A small multi-label image tagger, trained from scratch: layers 14.
Rows from block 2 of a small multi-label image tagger, named by matrix and row number. Rows with one number belong to one neuron. Each number is 50 + 15 x the weight over its row's rms, rounded and kept within 0 to 99. All counts start at 0.
After each neuron's rows are labels from the 100 images, of 14848, where the neuron reaches its largest size: "responds to" is what is common among them. Only what is clearly more common there than usual is listed. The data: telescope images of galaxies (Galaxy Zoo DECaLS).
# u: gMLP up (value half) (model.blocks.2.mixer.u.weight, 512x256), inputs 86-171
# v: gMLP up (gate half) (model.blocks.2.mixer.v.weight, 512x256), inputs 86-171
# out: gMLP down (model.blocks.2.mixer.out.weight, 256x512, transposed), outputs 86-171

u.188:45 71 13 55 47 32 48 39 32 50 38 44 27 56 51 53 47 56 72 34 51 51 62 73 31 89 56 36 59 53 53 30 82 64 51 51 64 50 36 48 49 61 49 50 64 71 70 34 49 60 48 44 38 31 70 38 40 58 38 66 52 36 49 49 44 35 30 45 72 56 80 45 63 59 81 62 12 58 42 60 38 50 64 61 59 56
v.188:44 52 33 55 38 58 53 44 73 43 63 47 38 64 62 49 51 09 31 32 36 72 59 47 50 89 45 31 69 36 47 10 31 53 64 76 45 52 56 66 63 51 51 46 53 34 68 48 75 26 44 37 59 56 50 70 59 10 45 49 57 54 49 67 17 42 71 47 44 50 48 44 43 56 70 71 49 69 33 47 65 69 56 52 72 33
out.188:43 42 55 28 51 49 37 83 44 72 67 50 48 36 64 62 91 41 48 39 55 44 51 59 29 40 00 54 58 35 66 45 40 36 58 75 46 45 30 48 43 37 48 48 43 66 58 30 69 39 59 39 39 60 30 37 65 42 43 39 69 52 38 43 69 24 24 54 41 58 47 47 56 41 51 56 56 35 48 53 60 24 30 75 21 40
responds to: roundness: round

u.388:65 29 26 46 83 30 55 66 57 60 92 46 63 63 41 43 49 51 74 66 49 56 40 30 25 73 33 63 44 46 54 53 32 58 51 56 42 54 62 53 48 50 47 64 47 83 54 53 35 48 47 50 21 25 36 35 68 53 60 58 54 37 34 44 41 75 35 38 68 43 39 59 45 52 47 43 35 74 27 75 24 60 53 24 44 44
v.388:58 47 41 32 64 63 43 57 44 58 49 58 67 40 53 32 26 51 50 55 73 54 49 35 48 39 42 53 20 46 39 68 38 42 27 29 65 46 49 40 48 43 48 31 42 47 58 36 48 34 51 43 55 21 52 44 19 76 43 59 55 38 59 42 51 66 54 36 60 25 70 48 37 71 62 35 27 45 44 51 50 71 26 15 50 25
out.388:53 56 79 43 30 61 42 32 61 69 40 50 49 27 19 41 56 69 29 56 45 52 42 70 75 52 61 47 39 50 44 72 52 44 41 63 47 65 45 34 42 54 63 62 62 31 27 47 55 65 61 58 81 55 29 48 48 74 54 48 62 45 54 66 62 39 49 58 09 38 73 50 35 38 35 68 56 62 88 42 48 49 49 46 66 20
responds to: shape: featured or disk; edge-on disk: no; spiral arms: yes

u.45:64 50 63 38 45 52 60 38 61 49 39 57 85 66 37 67 59 59 69 51 71 47 80 56 82 55 36 43 49 41 76 67 50 44 35 53 46 32 70 31 53 68 68 51 33 23 30 27 62 54 31 19 62 32 71 56 55 44 27 51 36 73 49 39 32 68 46 52 44 37 57 25 48 67 70 48 40 63 83 45 25 46 51 22 28 38
v.45:52 46 28 59 31 62 56 52 39 23 86 74 69 44 34 86 36 65 77 46 28 45 53 41 51 45 51 33 44 49 46 37 49 33 68 70 55 30 39 38 38 30 55 70 57 17 59 34 43 69 52 57 59 44 57 48 61 43 51 63 56 33 38 47 61 27 33 46 52 55 45 64 57 16 62 59 62 50 39 48 47 57 55 44 35 22
out.45:38 58 46 65 39 47 43 51 49 59 63 40 70 60 76 53 66 80 49 54 64 40 21 53 36 72 61 22 41 53 42 29 70 53 52 39 54 45 63 34 47 31 53 59 27 74 66 57 56 50 42 30 48 93 53 45 31 31 66 37 15 45 60 43 49 31 50 51 78 44 39 57 60 70 66 28 85 40 35 54 63 64 62 62 36 43
responds to: shape: featured or disk; spiral arms: yes; edge-on disk: yes

u.451:32 33 25 49 58 49 44 34 35 26 51 39 31 51 62 69 50 48 55 52 54 22 34 42 51 49 65 50 38 45 56 47 57 51 60 30 59 70 47 50 60 39 40 32 56 46 61 46 53 70 52 47 67 45 57 53 52 34 35 33 48 29 48 30 53 30 34 35 80 52 44 52 53 25 20 61 40 47 24 63 57 48 65 48 42 57
v.451:54 27 46 36 44 34 56 39 26 72 62 37 36 46 43 58 35 46 22 53 39 40 58 71 52 23 42 51 73 38 55 42 53 55 68 49 51 64 55 46 40 48 41 41 61 42 52 48 44 49 45 48 55 34 51 21 56 54 40 45 38 41 30 63 52 52 47 54 90 52 35 42 57 36 39 67 85 68 48 69 45 53 36 73 59 29
out.451:51 56 49 48 54 66 32 57 43 67 29 40 74 70 53 42 65 46 59 25 75 62 44 79 40 30 57 61 54 50 78 74 29 63 25 66 01 41 47 40 37 65 66 60 52 50 37 42 37 59 71 31 41 89 41 71 35 82 56 20 68 39 67 57 23 61 63 41 31 68 80 50 49 52 59 54 88 52 58 45 71 44 30 32 63 22
responds to: edge-on disk: no

u.68:59 43 29 76 80 54 24 40 65 73 31 60 43 67 55 55 62 43 69 75 35 65 74 53 52 63 31 56 23 61 71 37 52 40 31 46 59 59 35 38 50 74 36 53 50 56 53 59 37 52 61 67 63 90 48 47 51 63 44 52 46 11 37 65 47 63 30 65 54 64 58 65 71 30 32 60 60 69 31 64 58 44 23 52 77 65
v.68:56 65 59 34 38 43 40 31 41 54 38 69 68 44 52 70 66 49 38 55 34 14 37 36 61 50 53 59 47 57 95 47 62 62 57 46 43 60 38 52 48 76 26 73 44 71 50 51 44 27 27 37 47 85 28 66 73 29 53 55 55 67 04 50 47 50 24 39 50 49 40 57 48 70 34 63 53 84 45 22 37 46 62 69 62 67
out.68:65 41 54 40 49 56 53 65 46 71 47 30 49 66 54 42 48 82 54 40 51 54 43 81 46 55 34 62 77 58 70 25 53 43 40 61 67 68 50 25 19 54 80 52 78 58 30 55 71 35 40 31 65 56 48 46 51 63 56 35 39 54 32 38 59 49 58 34 31 48 24 68 20 85 61 88 61 50 41 41 61 29 55 41 53 63
responds to: shape: featured or disk; edge-on disk: no; spiral arms: yes

u.503:44 74 61 47 36 70 68 61 38 42 53 72 49 37 68 54 38 70 56 30 41 39 52 48 35 50 45 56 44 31 40 58 31 55 40 55 56 65 51 63 79 59 35 52 46 33 67 45 44 51 45 54 52 79 46 42 84 68 53 55 65 61 49 34 39 43 64 40 41 53 58 28 55 55 75 39 81 67 38 02 49 35 34 34 50 38
v.503:66 38 66 46 41 39 30 72 40 58 39 76 64 38 65 53 17 65 67 22 39 30 68 62 41 44 49 57 40 64 33 38 52 81 32 39 64 50 56 49 46 53 40 55 44 56 14 58 32 48 35 37 37 37 80 46 61 35 34 40 72 68 48 56 64 73 76 36 73 50 58 54 35 40 70 81 47 79 60 69 44 32 42 83 51 39
out.503:42 63 67 25 75 53 54 33 67 66 57 75 61 36 40 72 69 18 49 69 58 57 58 56 63 43 49 62 47 44 47 42 61 50 62 35 70 52 67 52 58 17 52 48 43 59 29 56 82 40 14 62 60 58 45 30 44 46 24 35 59 46 72 23 67 32 27 75 52 46 19 50 63 31 58 38 30 50 52 48 62 27 58 72 52 36
responds to: shape: featured or disk; spiral arms: yes; bulge size: small

u.477:57 52 40 59 57 42 52 41 50 10 43 58 75 52 38 43 50 54 27 40 34 50 42 48 48 48 46 43 29 63 43 47 61 33 42 59 19 56 39 33 31 67 44 19 71 33 25 36 20 42 47 23 58 38 25 52 53 60 67 41 59 58 60 67 33 58 64 28 37 16 65 62 55 21 44 40 57 34 22 45 66 42 59 72 69 59
v.477:38 72 43 33 45 45 49 49 37 68 35 82 40 44 66 48 44 56 45 50 41 46 57 70 44 67 54 59 54 60 37 65 68 55 42 39 29 60 12 80 36 53 62 39 54 75 49 50 47 68 35 40 65 45 57 85 46 52 29 57 42 45 36 62 36 46 59 56 35 59 46 70 72 38 84 65 36 49 63 60 41 54 40 45 45 51
out.477:52 66 45 60 55 57 48 41 52 67 55 47 39 48 66 60 55 58 60 50 50 32 50 44 48 57 29 56 77 68 66 71 48 51 63 61 57 62 45 32 81 45 60 39 56 50 29 39 65 54 42 70 51 55 72 26 67 37 34 48 52 36 48 73 73 60 53 43 59 52 35 24 26 40 68 71 33 61 62 51 08 49 30 33 34 49
responds to: shape: featured or disk; edge-on disk: no; spiral arms: yes

u.235:18 41 52 48 91 66 47 70 63 52 46 31 29 44 59 45 36 30 45 56 61 51 83 67 53 35 45 42 35 67 31 32 71 42 65 63 44 40 40 52 50 55 55 35 46 58 75 40 66 45 26 53 54 28 54 42 83 41 33 43 58 48 23 37 30 43 29 57 70 52 51 48 46 86 57 74 60 59 55 84 47 21 32 58 50 68
v.235:36 48 52 41 34 49 42 26 20 45 55 50 54 31 26 43 43 52 45 50 31 50 53 14 48 26 49 75 53 42 47 67 66 40 60 76 47 49 59 39 46 36 42 32 73 29 46 54 59 04 47 45 78 37 22 63 43 29 58 40 61 62 54 18 55 60 41 53 43 43 56 53 63 37 73 46 77 77 59 35 31 46 86 48 37 29
out.235:45 50 73 50 67 26 58 42 56 57 80 56 49 31 51 46 71 38 35 51 87 65 36 41 48 51 38 23 68 75 20 67 50 09 43 47 57 78 56 37 52 16 25 63 47 82 37 22 60 62 22 46 61 53 24 47 55 51 82 53 70 52 43 53 64 63 62 60 47 51 38 48 57 39 51 10 42 53 44 53 43 56 85 44 12 62
responds to: roundness: round

u.271:61 39 68 57 56 35 84 50 63 48 66 54 36 66 53 20 11 47 52 52 46 56 74 48 39 41 57 53 32 54 48 32 64 45 30 28 60 70 58 46 30 31 65 34 59 45 51 94 35 42 71 67 60 34 58 47 52 50 66 44 56 29 63 56 46 53 51 97 41 42 60 62 41 71 29 58 58 32 58 55 73 34 73 65 44 86
v.271:61 56 40 19 51 52 33 60 58 50 70 26 77 43 51 55 70 48 38 28 44 52 30 46 43 80 30 61 85 43 57 33 54 58 64 62 20 66 27 65 59 57 63 47 49 30 38 36 34 33 61 56 46 51 68 46 52 86 31 66 60 58 45 48 50 47 63 43 63 63 50 61 51 54 84 58 38 49 64 43 90 65 78 40 64 43
out.271:37 50 45 68 53 53 38 49 61 63 47 63 50 51 65 65 74 36 58 42 83 27 33 86 69 58 15 61 64 86 85 56 14 58 57 44 52 50 44 46 76 73 52 45 50 36 34 42 44 58 43 56 66 48 54 62 50 50 37 42 63 49 56 44 30 50 63 18 59 73 49 63 45 53 77 41 49 46 50 37 42 36 40 51 51 38
responds to: shape: featured or disk; edge-on disk: no

u.471:41 55 51 42 35 65 67 53 44 18 52 62 74 27 47 51 56 72 33 71 63 69 67 26 74 64 69 66 51 52 63 69 52 64 50 28 58 60 50 51 42 51 54 37 53 74 33 57 56 59 66 50 76 59 57 44 64 74 37 67 83 28 35 51 58 47 54 86 58 60 41 44 29 46 36 60 30 55 34 52 51 56 50 32 63 34
v.471:79 42 52 74 43 54 50 46 37 66 47 47 48 24 26 52 55 76 17 46 71 56 59 56 33 42 45 52 48 47 68 35 44 50 34 38 52 52 41 69 45 21 39 45 44 54 54 37 48 55 44 38 40 47 37 49 38 56 45 41 75 68 65 64 45 36 73 47 54 46 64 77 55 73 30 56 77 58 46 41 42 40 61 60 64 35
out.471:58 38 57 58 52 69 56 63 43 49 34 58 36 75 57 71 32 59 69 59 44 33 53 49 38 41 56 33 26 45 60 57 56 36 49 49 39 99 53 32 70 44 34 50 41 59 31 42 23 44 63 51 30 49 47 29 45 49 54 37 48 64 37 57 77 33 53 79 58 59 61 66 72 47 25 10 63 34 69 36 68 61 57 39 55 52
responds to: shape: featured or disk; edge-on disk: no; bar: no

u.114:55 21 64 43 60 29 58 51 32 38 57 52 31 31 42 37 49 39 63 74 68 49 46 41 60 58 65 55 68 39 36 38 32 44 65 31 34 54 69 62 53 36 76 69 21 44 71 42 30 44 55 66 09 54 66 64 39 26 58 29 52 52 25 68 49 44 55 55 67 60 61 59 59 49 26 51 63 96 39 40 41 55 61 55 59 66
v.114:31 48 68 42 56 68 48 52 45 40 58 57 21 42 42 63 66 30 56 79 54 66 52 51 45 43 35 44 43 28 45 40 32 63 60 38 56 37 70 52 60 79 39 63 16 59 51 06 62 62 44 38 62 75 55 51 70 61 63 51 62 57 18 46 65 48 47 38 30 51 21 37 62 56 47 49 54 47 33 71 43 50 38 35 42 56
out.114:36 63 44 29 54 51 17 43 70 44 69 57 56 65 45 36 66 48 29 36 55 66 35 48 41 50 39 49 51 35 88 58 41 40 36 64 73 61 60 47 51 34 49 33 60 74 66 57 64 70 72 54 49 75 32 59 42 54 50 67 45 31 62 40 51 43 60 76 37 50 52 27 49 48 82 62 60 27 73 81 35 65 35 72 46 56
responds to: edge-on disk: no

u.402:37 24 59 57 21 69 59 63 64 48 59 32 32 66 47 68 32 45 49 58 57 37 42 23 28 48 62 40 59 54 36 54 72 41 68 42 91 21 60 60 72 51 62 37 45 41 57 49 44 48 41 48 68 25 71 39 51 64 44 58 39 50 31 50 25 44 54 45 49 43 38 54 68 64 49 50 49 43 13 60 59 39 59 42 45 32
v.402:58 36 53 60 45 48 39 73 57 30 45 43 40 59 34 77 70 50 56 68 57 51 56 21 40 42 39 77 56 53 51 55 23 45 54 44 76 25 60 38 72 68 47 60 48 32 69 71 48 60 56 37 76 36 50 50 41 20 19 72 44 52 53 46 53 61 99 58 59 41 24 84 36 42 47 39 20 47 71 45 28 39 46 39 55 55
out.402:50 68 54 54 52 53 63 60 13 56 37 63 67 39 62 59 55 49 43 68 70 52 46 53 45 58 39 40 38 43 61 27 26 21 36 35 56 57 31 41 58 40 40 54 29 35 77 80 52 41 57 25 61 57 57 11 45 41 30 43 26 58 36 51 50 62 61 43 50 50 54 50 09 58 48 16 35 63 65 60 00 42 38 37 38 56
responds to: edge-on disk: no; spiral arms: yes