config = dict(
    arch='gmlp',
    model='multi-label image tagger',
    dataset='telescope images of galaxies (Galaxy Zoo DECaLS)',
    train_examples=88335,
    image_size=40,
    crop_scale_min=0.7,
    horizontal_flip=False,
    norm='layernorm',
    mlp_ratio=4,
    patch_size=[4, 4],
    conv_stem=False,
    layers=14,
    width=256,
    num_labels=24,
    residual_init='none',
    optimizer='soap',
    beta2=0.99,
    lr=0.0023,
    beta1=0.95,
    shampoo_beta=0.99,
    eps=1e-08,
    precondition_frequency=16,
    max_precond_dim=512,
    one_sided=False,
    adamw_lr_other_params=0.0024,
    steps=15400,
    batch_size=256,
    epochs=44.6,
    lr_schedule='poly',
    final_lr_fraction=0,
    warmup_steps=3080,
    weight_decay=0.05,
    adamw_weight_decay_other_params=0.05,
)
Rows from block 6 of a small multi-label image tagger, named by matrix and row number. Rows with one number belong to one neuron. Each number is 128 + 32 x the weight over its row's rms, rounded and kept within 0 to 255. All counts start at 0.
After each neuron's rows are labels from the 100 images, of 14848, where the neuron reaches its largest size: "colour at peak" is the nearest of a few named colours to the mean colour under the peak. Only what is clearly more common there than usual is listed. The data: telescope images of galaxies (Galaxy Zoo DECaLS).
# u: gMLP up (value half) (model.blocks.6.mixer.u.weight, 512x256), inputs 128-255
# v: gMLP up (gate half) (model.blocks.6.mixer.v.weight, 512x256), inputs 128-255
# out: gMLP down (model.blocks.6.mixer.out.weight, 256x512, transposed), outputs 128-255

u.41 [126 130 136 113 124 136 118  99  65 100 110 191 135 177 119 106 173  96 172 151 216 177 143 134 122  85 118  97 121 167  66 108 124 150 131 170 103 112  70 187 184 112 140 158 102 122 140 143 166 191 123 100 165 100 115  74 147 149 111 109  84 146 135 167 121 169 177  82 148  97 145 111 138  72 145 146 112 146 114 175 109 137 126 127 149  94 149 190 171 147 139 159 114 161 120 148 156  72 113  41 124 186 102 147 131 150 174 151 184 138  78 166 221 151 204 132 121 157 172 113  99 167 110  96  79  51 114 146]
v.41 [121 128  95 129 122 151 105 130  70 162 172 160 131 202 109  78 184 117 108  97 124 179 189 110 107 124 185 148 103 127 179  89 185 129  97 152 139  85 126 146 172 129  67  87 142 114 193 121 101  61  96 103  96 105 107 105  96 120 103  85 136  53  80 137 147 114 129 148 158 110 161 135 144 148 209  74 128 111 107 133  77 130 177  94 120 120 155 113  54 128 101 119 134 118 135 161 129 110 138  95 100 222 126  94  88 163 123 108 140 156 133 149  97 161  72 124 126 140 132  81 100 216 106 123 110 152 114 104]
out.41 [ 85 134 110 169 178  80 125 145 160 110 124  61  91  99  96 131 151  90 129 106 122 134 215 148 153 142  96 161 170 154 164 152  74 160 145 102 137 191 178  99  88 106  72 142 154  90 134  89 100 102 158 145  82 161 162 123 124 126  56 123 198 129 133  88 184 116 191 141  98 164 131 137 130 125 125 145 115 146 172 109 101 111 135 112  97 101 127  89 161 129 139 116 131 126  64 124 114 112 130 138 164  94  94 118 148  98 118 131 165 128 115 181  69  76 204 137 126 114 104  97 165 106 169 153 174 125 203 175]
colour at peak: brown

u.453 [144 124 129 141 107 154 138 131 128 143  94 105 111 122 152 118 135 170 175 199 122 167 126  93 156  48 135  44 162 149 176 172 150  90 158 131 222 148 170 128  70 142 108 181 146  79 121  79 157 163 157 142 135  95  90 149 145 159 179 151  95 164 112 127  92 104 110 150 156  92 113 164 169 131 132 134 180 119  82 107 118 210 151  69 113  73 128 121 191 165 153 175 129 144  75 143  98 127 179 101 182  87 133  75 133  83 119 138 106 118 205 162 132 103 141 106 133 113  84 123 159 119 149 117 147 128  72  72]
v.453 [188  95 169 130 170 122 163  65 195 109  87 152 129  86 161  98 151 179 104 102 126 160 137 106 154 123 131  92 129  95  76  94 103 107  79 146 124 157 108 115 129 140 114 102 135 188 122 159 155 139 158  94 136  77 136 137  78 118 132 131 137 159  42 157 132 152 144 155 155 100 166 133 108  64 212 129 113 131  96 121  71 157 107  72 130 108 105 151 140 128 136 157 143 178  92  68  85 111 125 126 128 107 133 123 132 156 148  99  96  73 108 168 131 115 149 139 164 124 152 162 133 171 129 142 140 144 179  91]
out.453 [116 110 104 167 168 126 153 188 118 103 161 110 141 167 167  89 149 109 104 154 120 122 127 101 137 158 117 104  73 155 143 126 164 151 109 188  66  79 107 163 148 107 112 148 105 154  99 124 118 105 112 127  83 158 122 156 170  46 137 169  95 124 160 170 117 134 157 107  90 152 119 137 117 189 131 110  96  98 145 159 145 146 116 118 149 149 138  54 111 164 145 116 170  81 172 164 116 111  68  84 110 144 129 175 145  70  99 148 155 152 195 114 148 123  88 139  66 175 112 136 122 133 130 151 165 109 212  48]
colour at peak: brown

u.342 [117 146 133 104 159  95 163 150 157 139 141 160 127 154 192  95  58 110 113 130  98  97 123 200 107 136 165 128 123 142  64  42 181 114 131 171  99 171 107 126 162 112 144  97 107 106 120 134 161  70 167  94 152 136 139  92 157  80 180 106 157 152 170 149 149 138 140 120 121 146  91 119 107 182 156 110 156 122 171 112 121 116 178 161 113 178 167  80 112  57 184 193 156 174 171  79 190 108  64  94 150 162 139 104 134  81 130 152 109  62 124 104 157 195 139 147 123 138 164 101 120 158 132 159 193  81 140 181]
v.342 [136 108  77 162 147 200  70  98  77 108  99 148 127  82 123 167 145 114 204 125 130 181 151 115 142 107 100 111 137 134  96 146 137 130 125 120 147 155 162 123 143 146 123 146  99 204 205  59  80 121  83 145 183 119 139 151 183 162 115 128 107 172 122  68 128  98 112 133 124 147 102 140 103  66 119 114  80 119 165  99 125  81 146 170 115 109 164 138  82 151 115 144 150 120 128 117 136 108  79  94 177  99 155 161 133 150 109  94 115 121 109 123 115 154  73 170 157  85 124 141  88 167 161 113 140 154 152 148]
out.342 [132 148 126 133 104 126 100 140 128 189  75 139  90 156  83 125  95 136 150 101 139  98 123 106 120 108 145 155  99  97 174 142 131 130 140 121 191 123 148  98 152 110 121 123  96 163 149 175  65 150 129 177 146  64 110  96  99 174 108  60  66  98 101 171 147 167  95  75 109 144 126 161 109  88 111 152  96 174 117 104  90 126 107  81 129 119 156 157 152 219 138 145 188 153 134 155  93 117 146  81 171  96 133 173 127 124  83 127 138 151  81 129 131 132 106 121 103 146 164 140 133  84 117 138 133 146  97 104]
colour at peak: brown; grey

u.335 [ 86 100 167  64  80 113 118  82 126 148 125 143 141 137 135 109 121 151 156 123 173 124 165 105 149 139  89 177 116 152  90 178 102 127 137  90  67 150 163 128  99 106 103 144  73  79  95 128 116 103  64 119 123 147 132 101 106  79 139 142  66 188 104 117 107 111  82  82 150 145  70  63 107 151 126 166  88 131  88  87  55 156 154 141 118 164 128 170 122 142 108  85 114 145 174 176  89 161 140 119 119 165 130 102  84 107 103 184 110 142 136 131 152 128 111 129 150 154 105 108 120 164 120 172 150 101 181 170]
v.335 [152  93  56  77  67 123 154  77  85  97 103 121 103 144 109 121  62 128 103  35 116 110 120 114 150  92 173 126  94 152  87 163 152 116 103  59 139 124  71  86 140 135 127 160  61 126 102 135 127 141 190  82 121 128 137 102 138  45 111 105 138 184  87 164 155 110 127 120 149 169 146 141 146 154  85 125  76 137 156 202 108  99  39 117 156 124 141 112 157 123 140 181 127 184 124  86  89 135 170  84 140 148 138 127  94 148 127 109 114 115 139 150 141 156 171 101 109 141 127 120 153 131 135 112  92 101 143 157]
out.335 [132 137 102 154 143 138  80 149 126 130 121 115 127 119 151  98  71  99 102 144 153 146 137 106 148 109  85  87 101 109 115 152 156 134 153 147 129 132  60 131 126 114 141  80 136  93 173 127 119 154 255 169  91  89 122 121 121 126 145  46 191 121 143 113  97  55 117 136 146 179 224 108 137  86 174 133 140 165 111 158 108  93  98 117 166 122 112 169 112 144 117 100  78 161 147 103 156 135 114 134  93 110 125 144 125 131 151 102 168  80 163 110 117 104 129  84 107 118 134 121 108  97 182 144 156  96 116 112]
colour at peak: grey

u.271 [ 99 162  96 115  94  60 115 166 137 151 119 145 113 136 132 101 107 146  92 125  23 152 161 153 102 126 114 112 143 167 119 166 114  73 137 136  94 101 140 168  76 104 149 157 111 150  77 200 196 140 212 107 108 125 154 122  97 145 136 185 161 166 120 116 108 100 144 171 180 121 144 129 168 203 132  79  78 176 165 106 191 115 139 112 132 174 135 115 121 146 165  84 135 137 119 190 163 104 135 149  93 145 116 153 116 157 171 121 171  94 151 105 132 113 123 181  70 112  96 176  64 136 135 116 135  98 103 114]
v.271 [148 135 129  55  81 146 134  91 128  66 146  68  81 106 117 177 162 129 172 160 163 141  77  67  95 135  80 111 147 103 139 151 144 167 219 127 111 132 132 135 107 166  83 167  65 145  98 209  98 102 108 126 142  80 138 135 150 155  56 161 144 174 176  61  85 112  85 156 141 155 128 127  84 109 119 148  97 135 104 136 150 178 118 126 127 102  97  86 123  93  85 110 182 104 127  95 111  86 137 115 138 159 126 157 149  98 150  90 151 162  95 147 126  88 104 131 169  81 126 144 191 108 137  79 169  84 123 104]
out.271 [147 126 120 132 174 126 175 130  86 150 150 172  89 147  81 150  82 175 165 136 179 139 128 179 117 150  85 110 120 137 206  94 157 133 168 153  71 182 120  78 138 114 128 138 129 118 156 125  74 139 122 187 108 154 118 193 195 116 121 120 148 127 158 167  74 146  48 103 158  85 131 136  84  96 166 105 120  72  66 125 130 148 104  83 100 120 137 120 145 154  46 157 184 163 144  37 112 113 129 113 120 127 149 120 153 134 131  92 105 192 111 129 162 125 151 117 151 138 155 177 216 125 150 119 103  95 120  68]
colour at peak: brown

u.127 [147  95 143 159 130  86  94 190 173 128 100 146 117 146 103 120 159 156 135 161 100 106 125 201 122  77 172 100 140 155 132  74 125 106  93 129  74 143 113 128  75 123  85 167 150 144  95 134 147 181 134 108 154 143  86 101 129  89 139 180 148 156 135 167 156 129 145 142 163 144  85 118 136 192 154 169 141 118 192 188 195 120 132 117 175 170 119 178 139  90  85 123 151 123 151 178 164 157 174 107 158  95 172 101 141 161 162 174  93  56 129 119 124 144 136 115 120 123 131  79 129 113 143 157 103 124 111 124]
v.127 [136 128 117 115 156 127 106 133 127 125 149 133 101 150  41 111 157 121 118 148 190 146 135 119  88 130 135 166 176 151  48 161 138 126 102 169 104 114 157 108 120 138  82  55 138 184  93 133  67 128  63 163 131 135 151  76 164 137 173 133  96 141 169 117 146 123 151  72 138 165 136 155 174 111 148 127 136 173 134 120  88  36 176 138  85 102  92  88 137  64  98 131  90  76 126 130 142 148 120 114 129  76 183 128 101 136  77  89  98 178  73 173 149  98 167 111 162 157 123 191 150 151 118  98  80 112 106  71]
out.127 [ 69 117 131 151 196 167 143  82  87  81 178 129  60  93 120 113 124 133 165 147 149 130 132  77 116 188 124  83 105 136 113 122 100 118 132 126 152  97 144  71 100 139  80 111  93 106 105 151  96 104 113 116 105 107 169  90  88 179  98  81  71  64  82 124  84  78 148  73  90 131 130 121 136 109  82 107 116 118 157 148 131 154 108 121 109 136 184  76 104 150 121  37 125  96 111 137  74 142  83  98  80 133  64 100 122 103 121 132 111 154 157 106 151 145  97 121 119 116 169 116 121 122 138 117 115  98 103 127]
colour at peak: grey

u.286 [111 136 104 211  94 144 102 147  86 116 152 165 158 130 166  89 129 108 102  88 131  73 123  93 149 158 120 115 100  83  63 170 189 109  60 108 159 163 151 176 137 111 129 138  82 127 139  99 180 151 155 103 108 121 131 131 118  93 138 136 110 139 158  85 113 176 121 143 136  72 135 196 115 119 181 107 109 123  90  71 140 144 169 133  95 129 162 131 102 107 137 107 135 143  73 165 125 155 136 147 154 175 164 110 108  62 126 154 163 190  93  92 149  87  76 120 105  65 129 178 160 168 150 126 170 105 160 125]
v.286 [129 168 134  74  86 128 118 133 115 149  67  90  83 158 133 106  92 142 140 140 152 116 206 184 137 146 135 196 105 142 190 147  94 189 141 110 149 127  73 135 103 137  87 123 150 109 109 163  70 134 161 113 106  71  98  95  85 190 130 152 119 137  90 170 152  77 135  94 119 112 111 119 132 141 157 143 150 157 136 142 162  98 136 163 147  87 117 162 184 130 105 185 134 113  97 159 143 149 115 105  97 129 110 117  82 127 125  90  99 162  77 162 183  44 148  81 132 140 141 145 139 105  97 141 100 110 142 101]
out.286 [141 139 162 118 137 123 170 151 151  87 135 187 143  95 108 148 129 141 157 131 163 138  79 106  72 125 115 103 176 199 142  97 113 107 103  99 105 129 122  99 135 131 171 168 171 128 136 156 156  61 125 179  95 170 137 104 172  77 174 149 145 124 144 134 144 179 120  93 153 138 107 108 128 167 138 174 109 154 127  76  95  88 149 124 153 168 120  90  94 109 149 139  96  80 211 135 125 157 158 174  60 117 105  70 126 119 106 183 118 137 167 130  87 163  46 145 106 113  87  91  96 119 139 128  93 156  92 190]
colour at peak: brown

u.492 [123 129  76  97 128 148 153 122 114 132 153 127 114  79 101 157 133 101 106 161 106 130 167  91 139 114 164 141  76 131 115 152  55 118 120 131  79  85 171 164 114 139  96 125 107  88 121 152 133 165 119 184  99 115 134 110 138 183 110 115 109 146 147  78 146 152 174 147 138 104  90 130 108 144 198 162  99 104 100  70 109 131 150 164 136  95 122 108 112 114  72  91 123 137 141 124 110 118 150 159 195 166 137 123 170 177 143 145 163 132 122  83 169 101  95 155 141 130 156 110 145 135 189 169 153 145 177 167]
v.492 [175 152 153 224  92 171 167 168 129 208  97 116 106 153 115 172 116 128 101 117 161 120  79 189 140 144 127 183 143 139 157  73 105 155  54 114 129 155 191  18 126 136 148 153 116 183 142 152  75 142 168  97 108 106 102 120 146 172  99  86 107  71 113 107 171 153  87 113 118 192 145 213 114  55 135  72  90 102 140 123 141 204 100 141 132 145 120 124  98 109 121  98 133 105 136  95 136 170 112 180  96  70 127 168 107 140 118  67 148  98 136 153 121 110 155 126  97 149 134 129  95 133 157 161 125 125 138  70]
out.492 [143  90 231 126 109  82  57 105 153 119  97 106  96 107 115 148 148 105 133 113  96 150  96 119 110 169  99 102 191 149 128 133 142 135  90 153  95 152  66 122 142 141 137 135  99 164 162 153 152 144 103 113 111  96 100 113 124 142 141 119  99 127 143 193 116 105 161 114 173 170 162 111 174  57  83 113 138 151 139 110 142  95 127 139 113  83 151 138 110 159 152 166 102 139 104 108 132 143 123 118 129 119 121  84 152  33  80 126 120 142 154 115 109 124 125 112 141  80  69  98 126 161 183 144 164 147 107 174]
colour at peak: grey; brown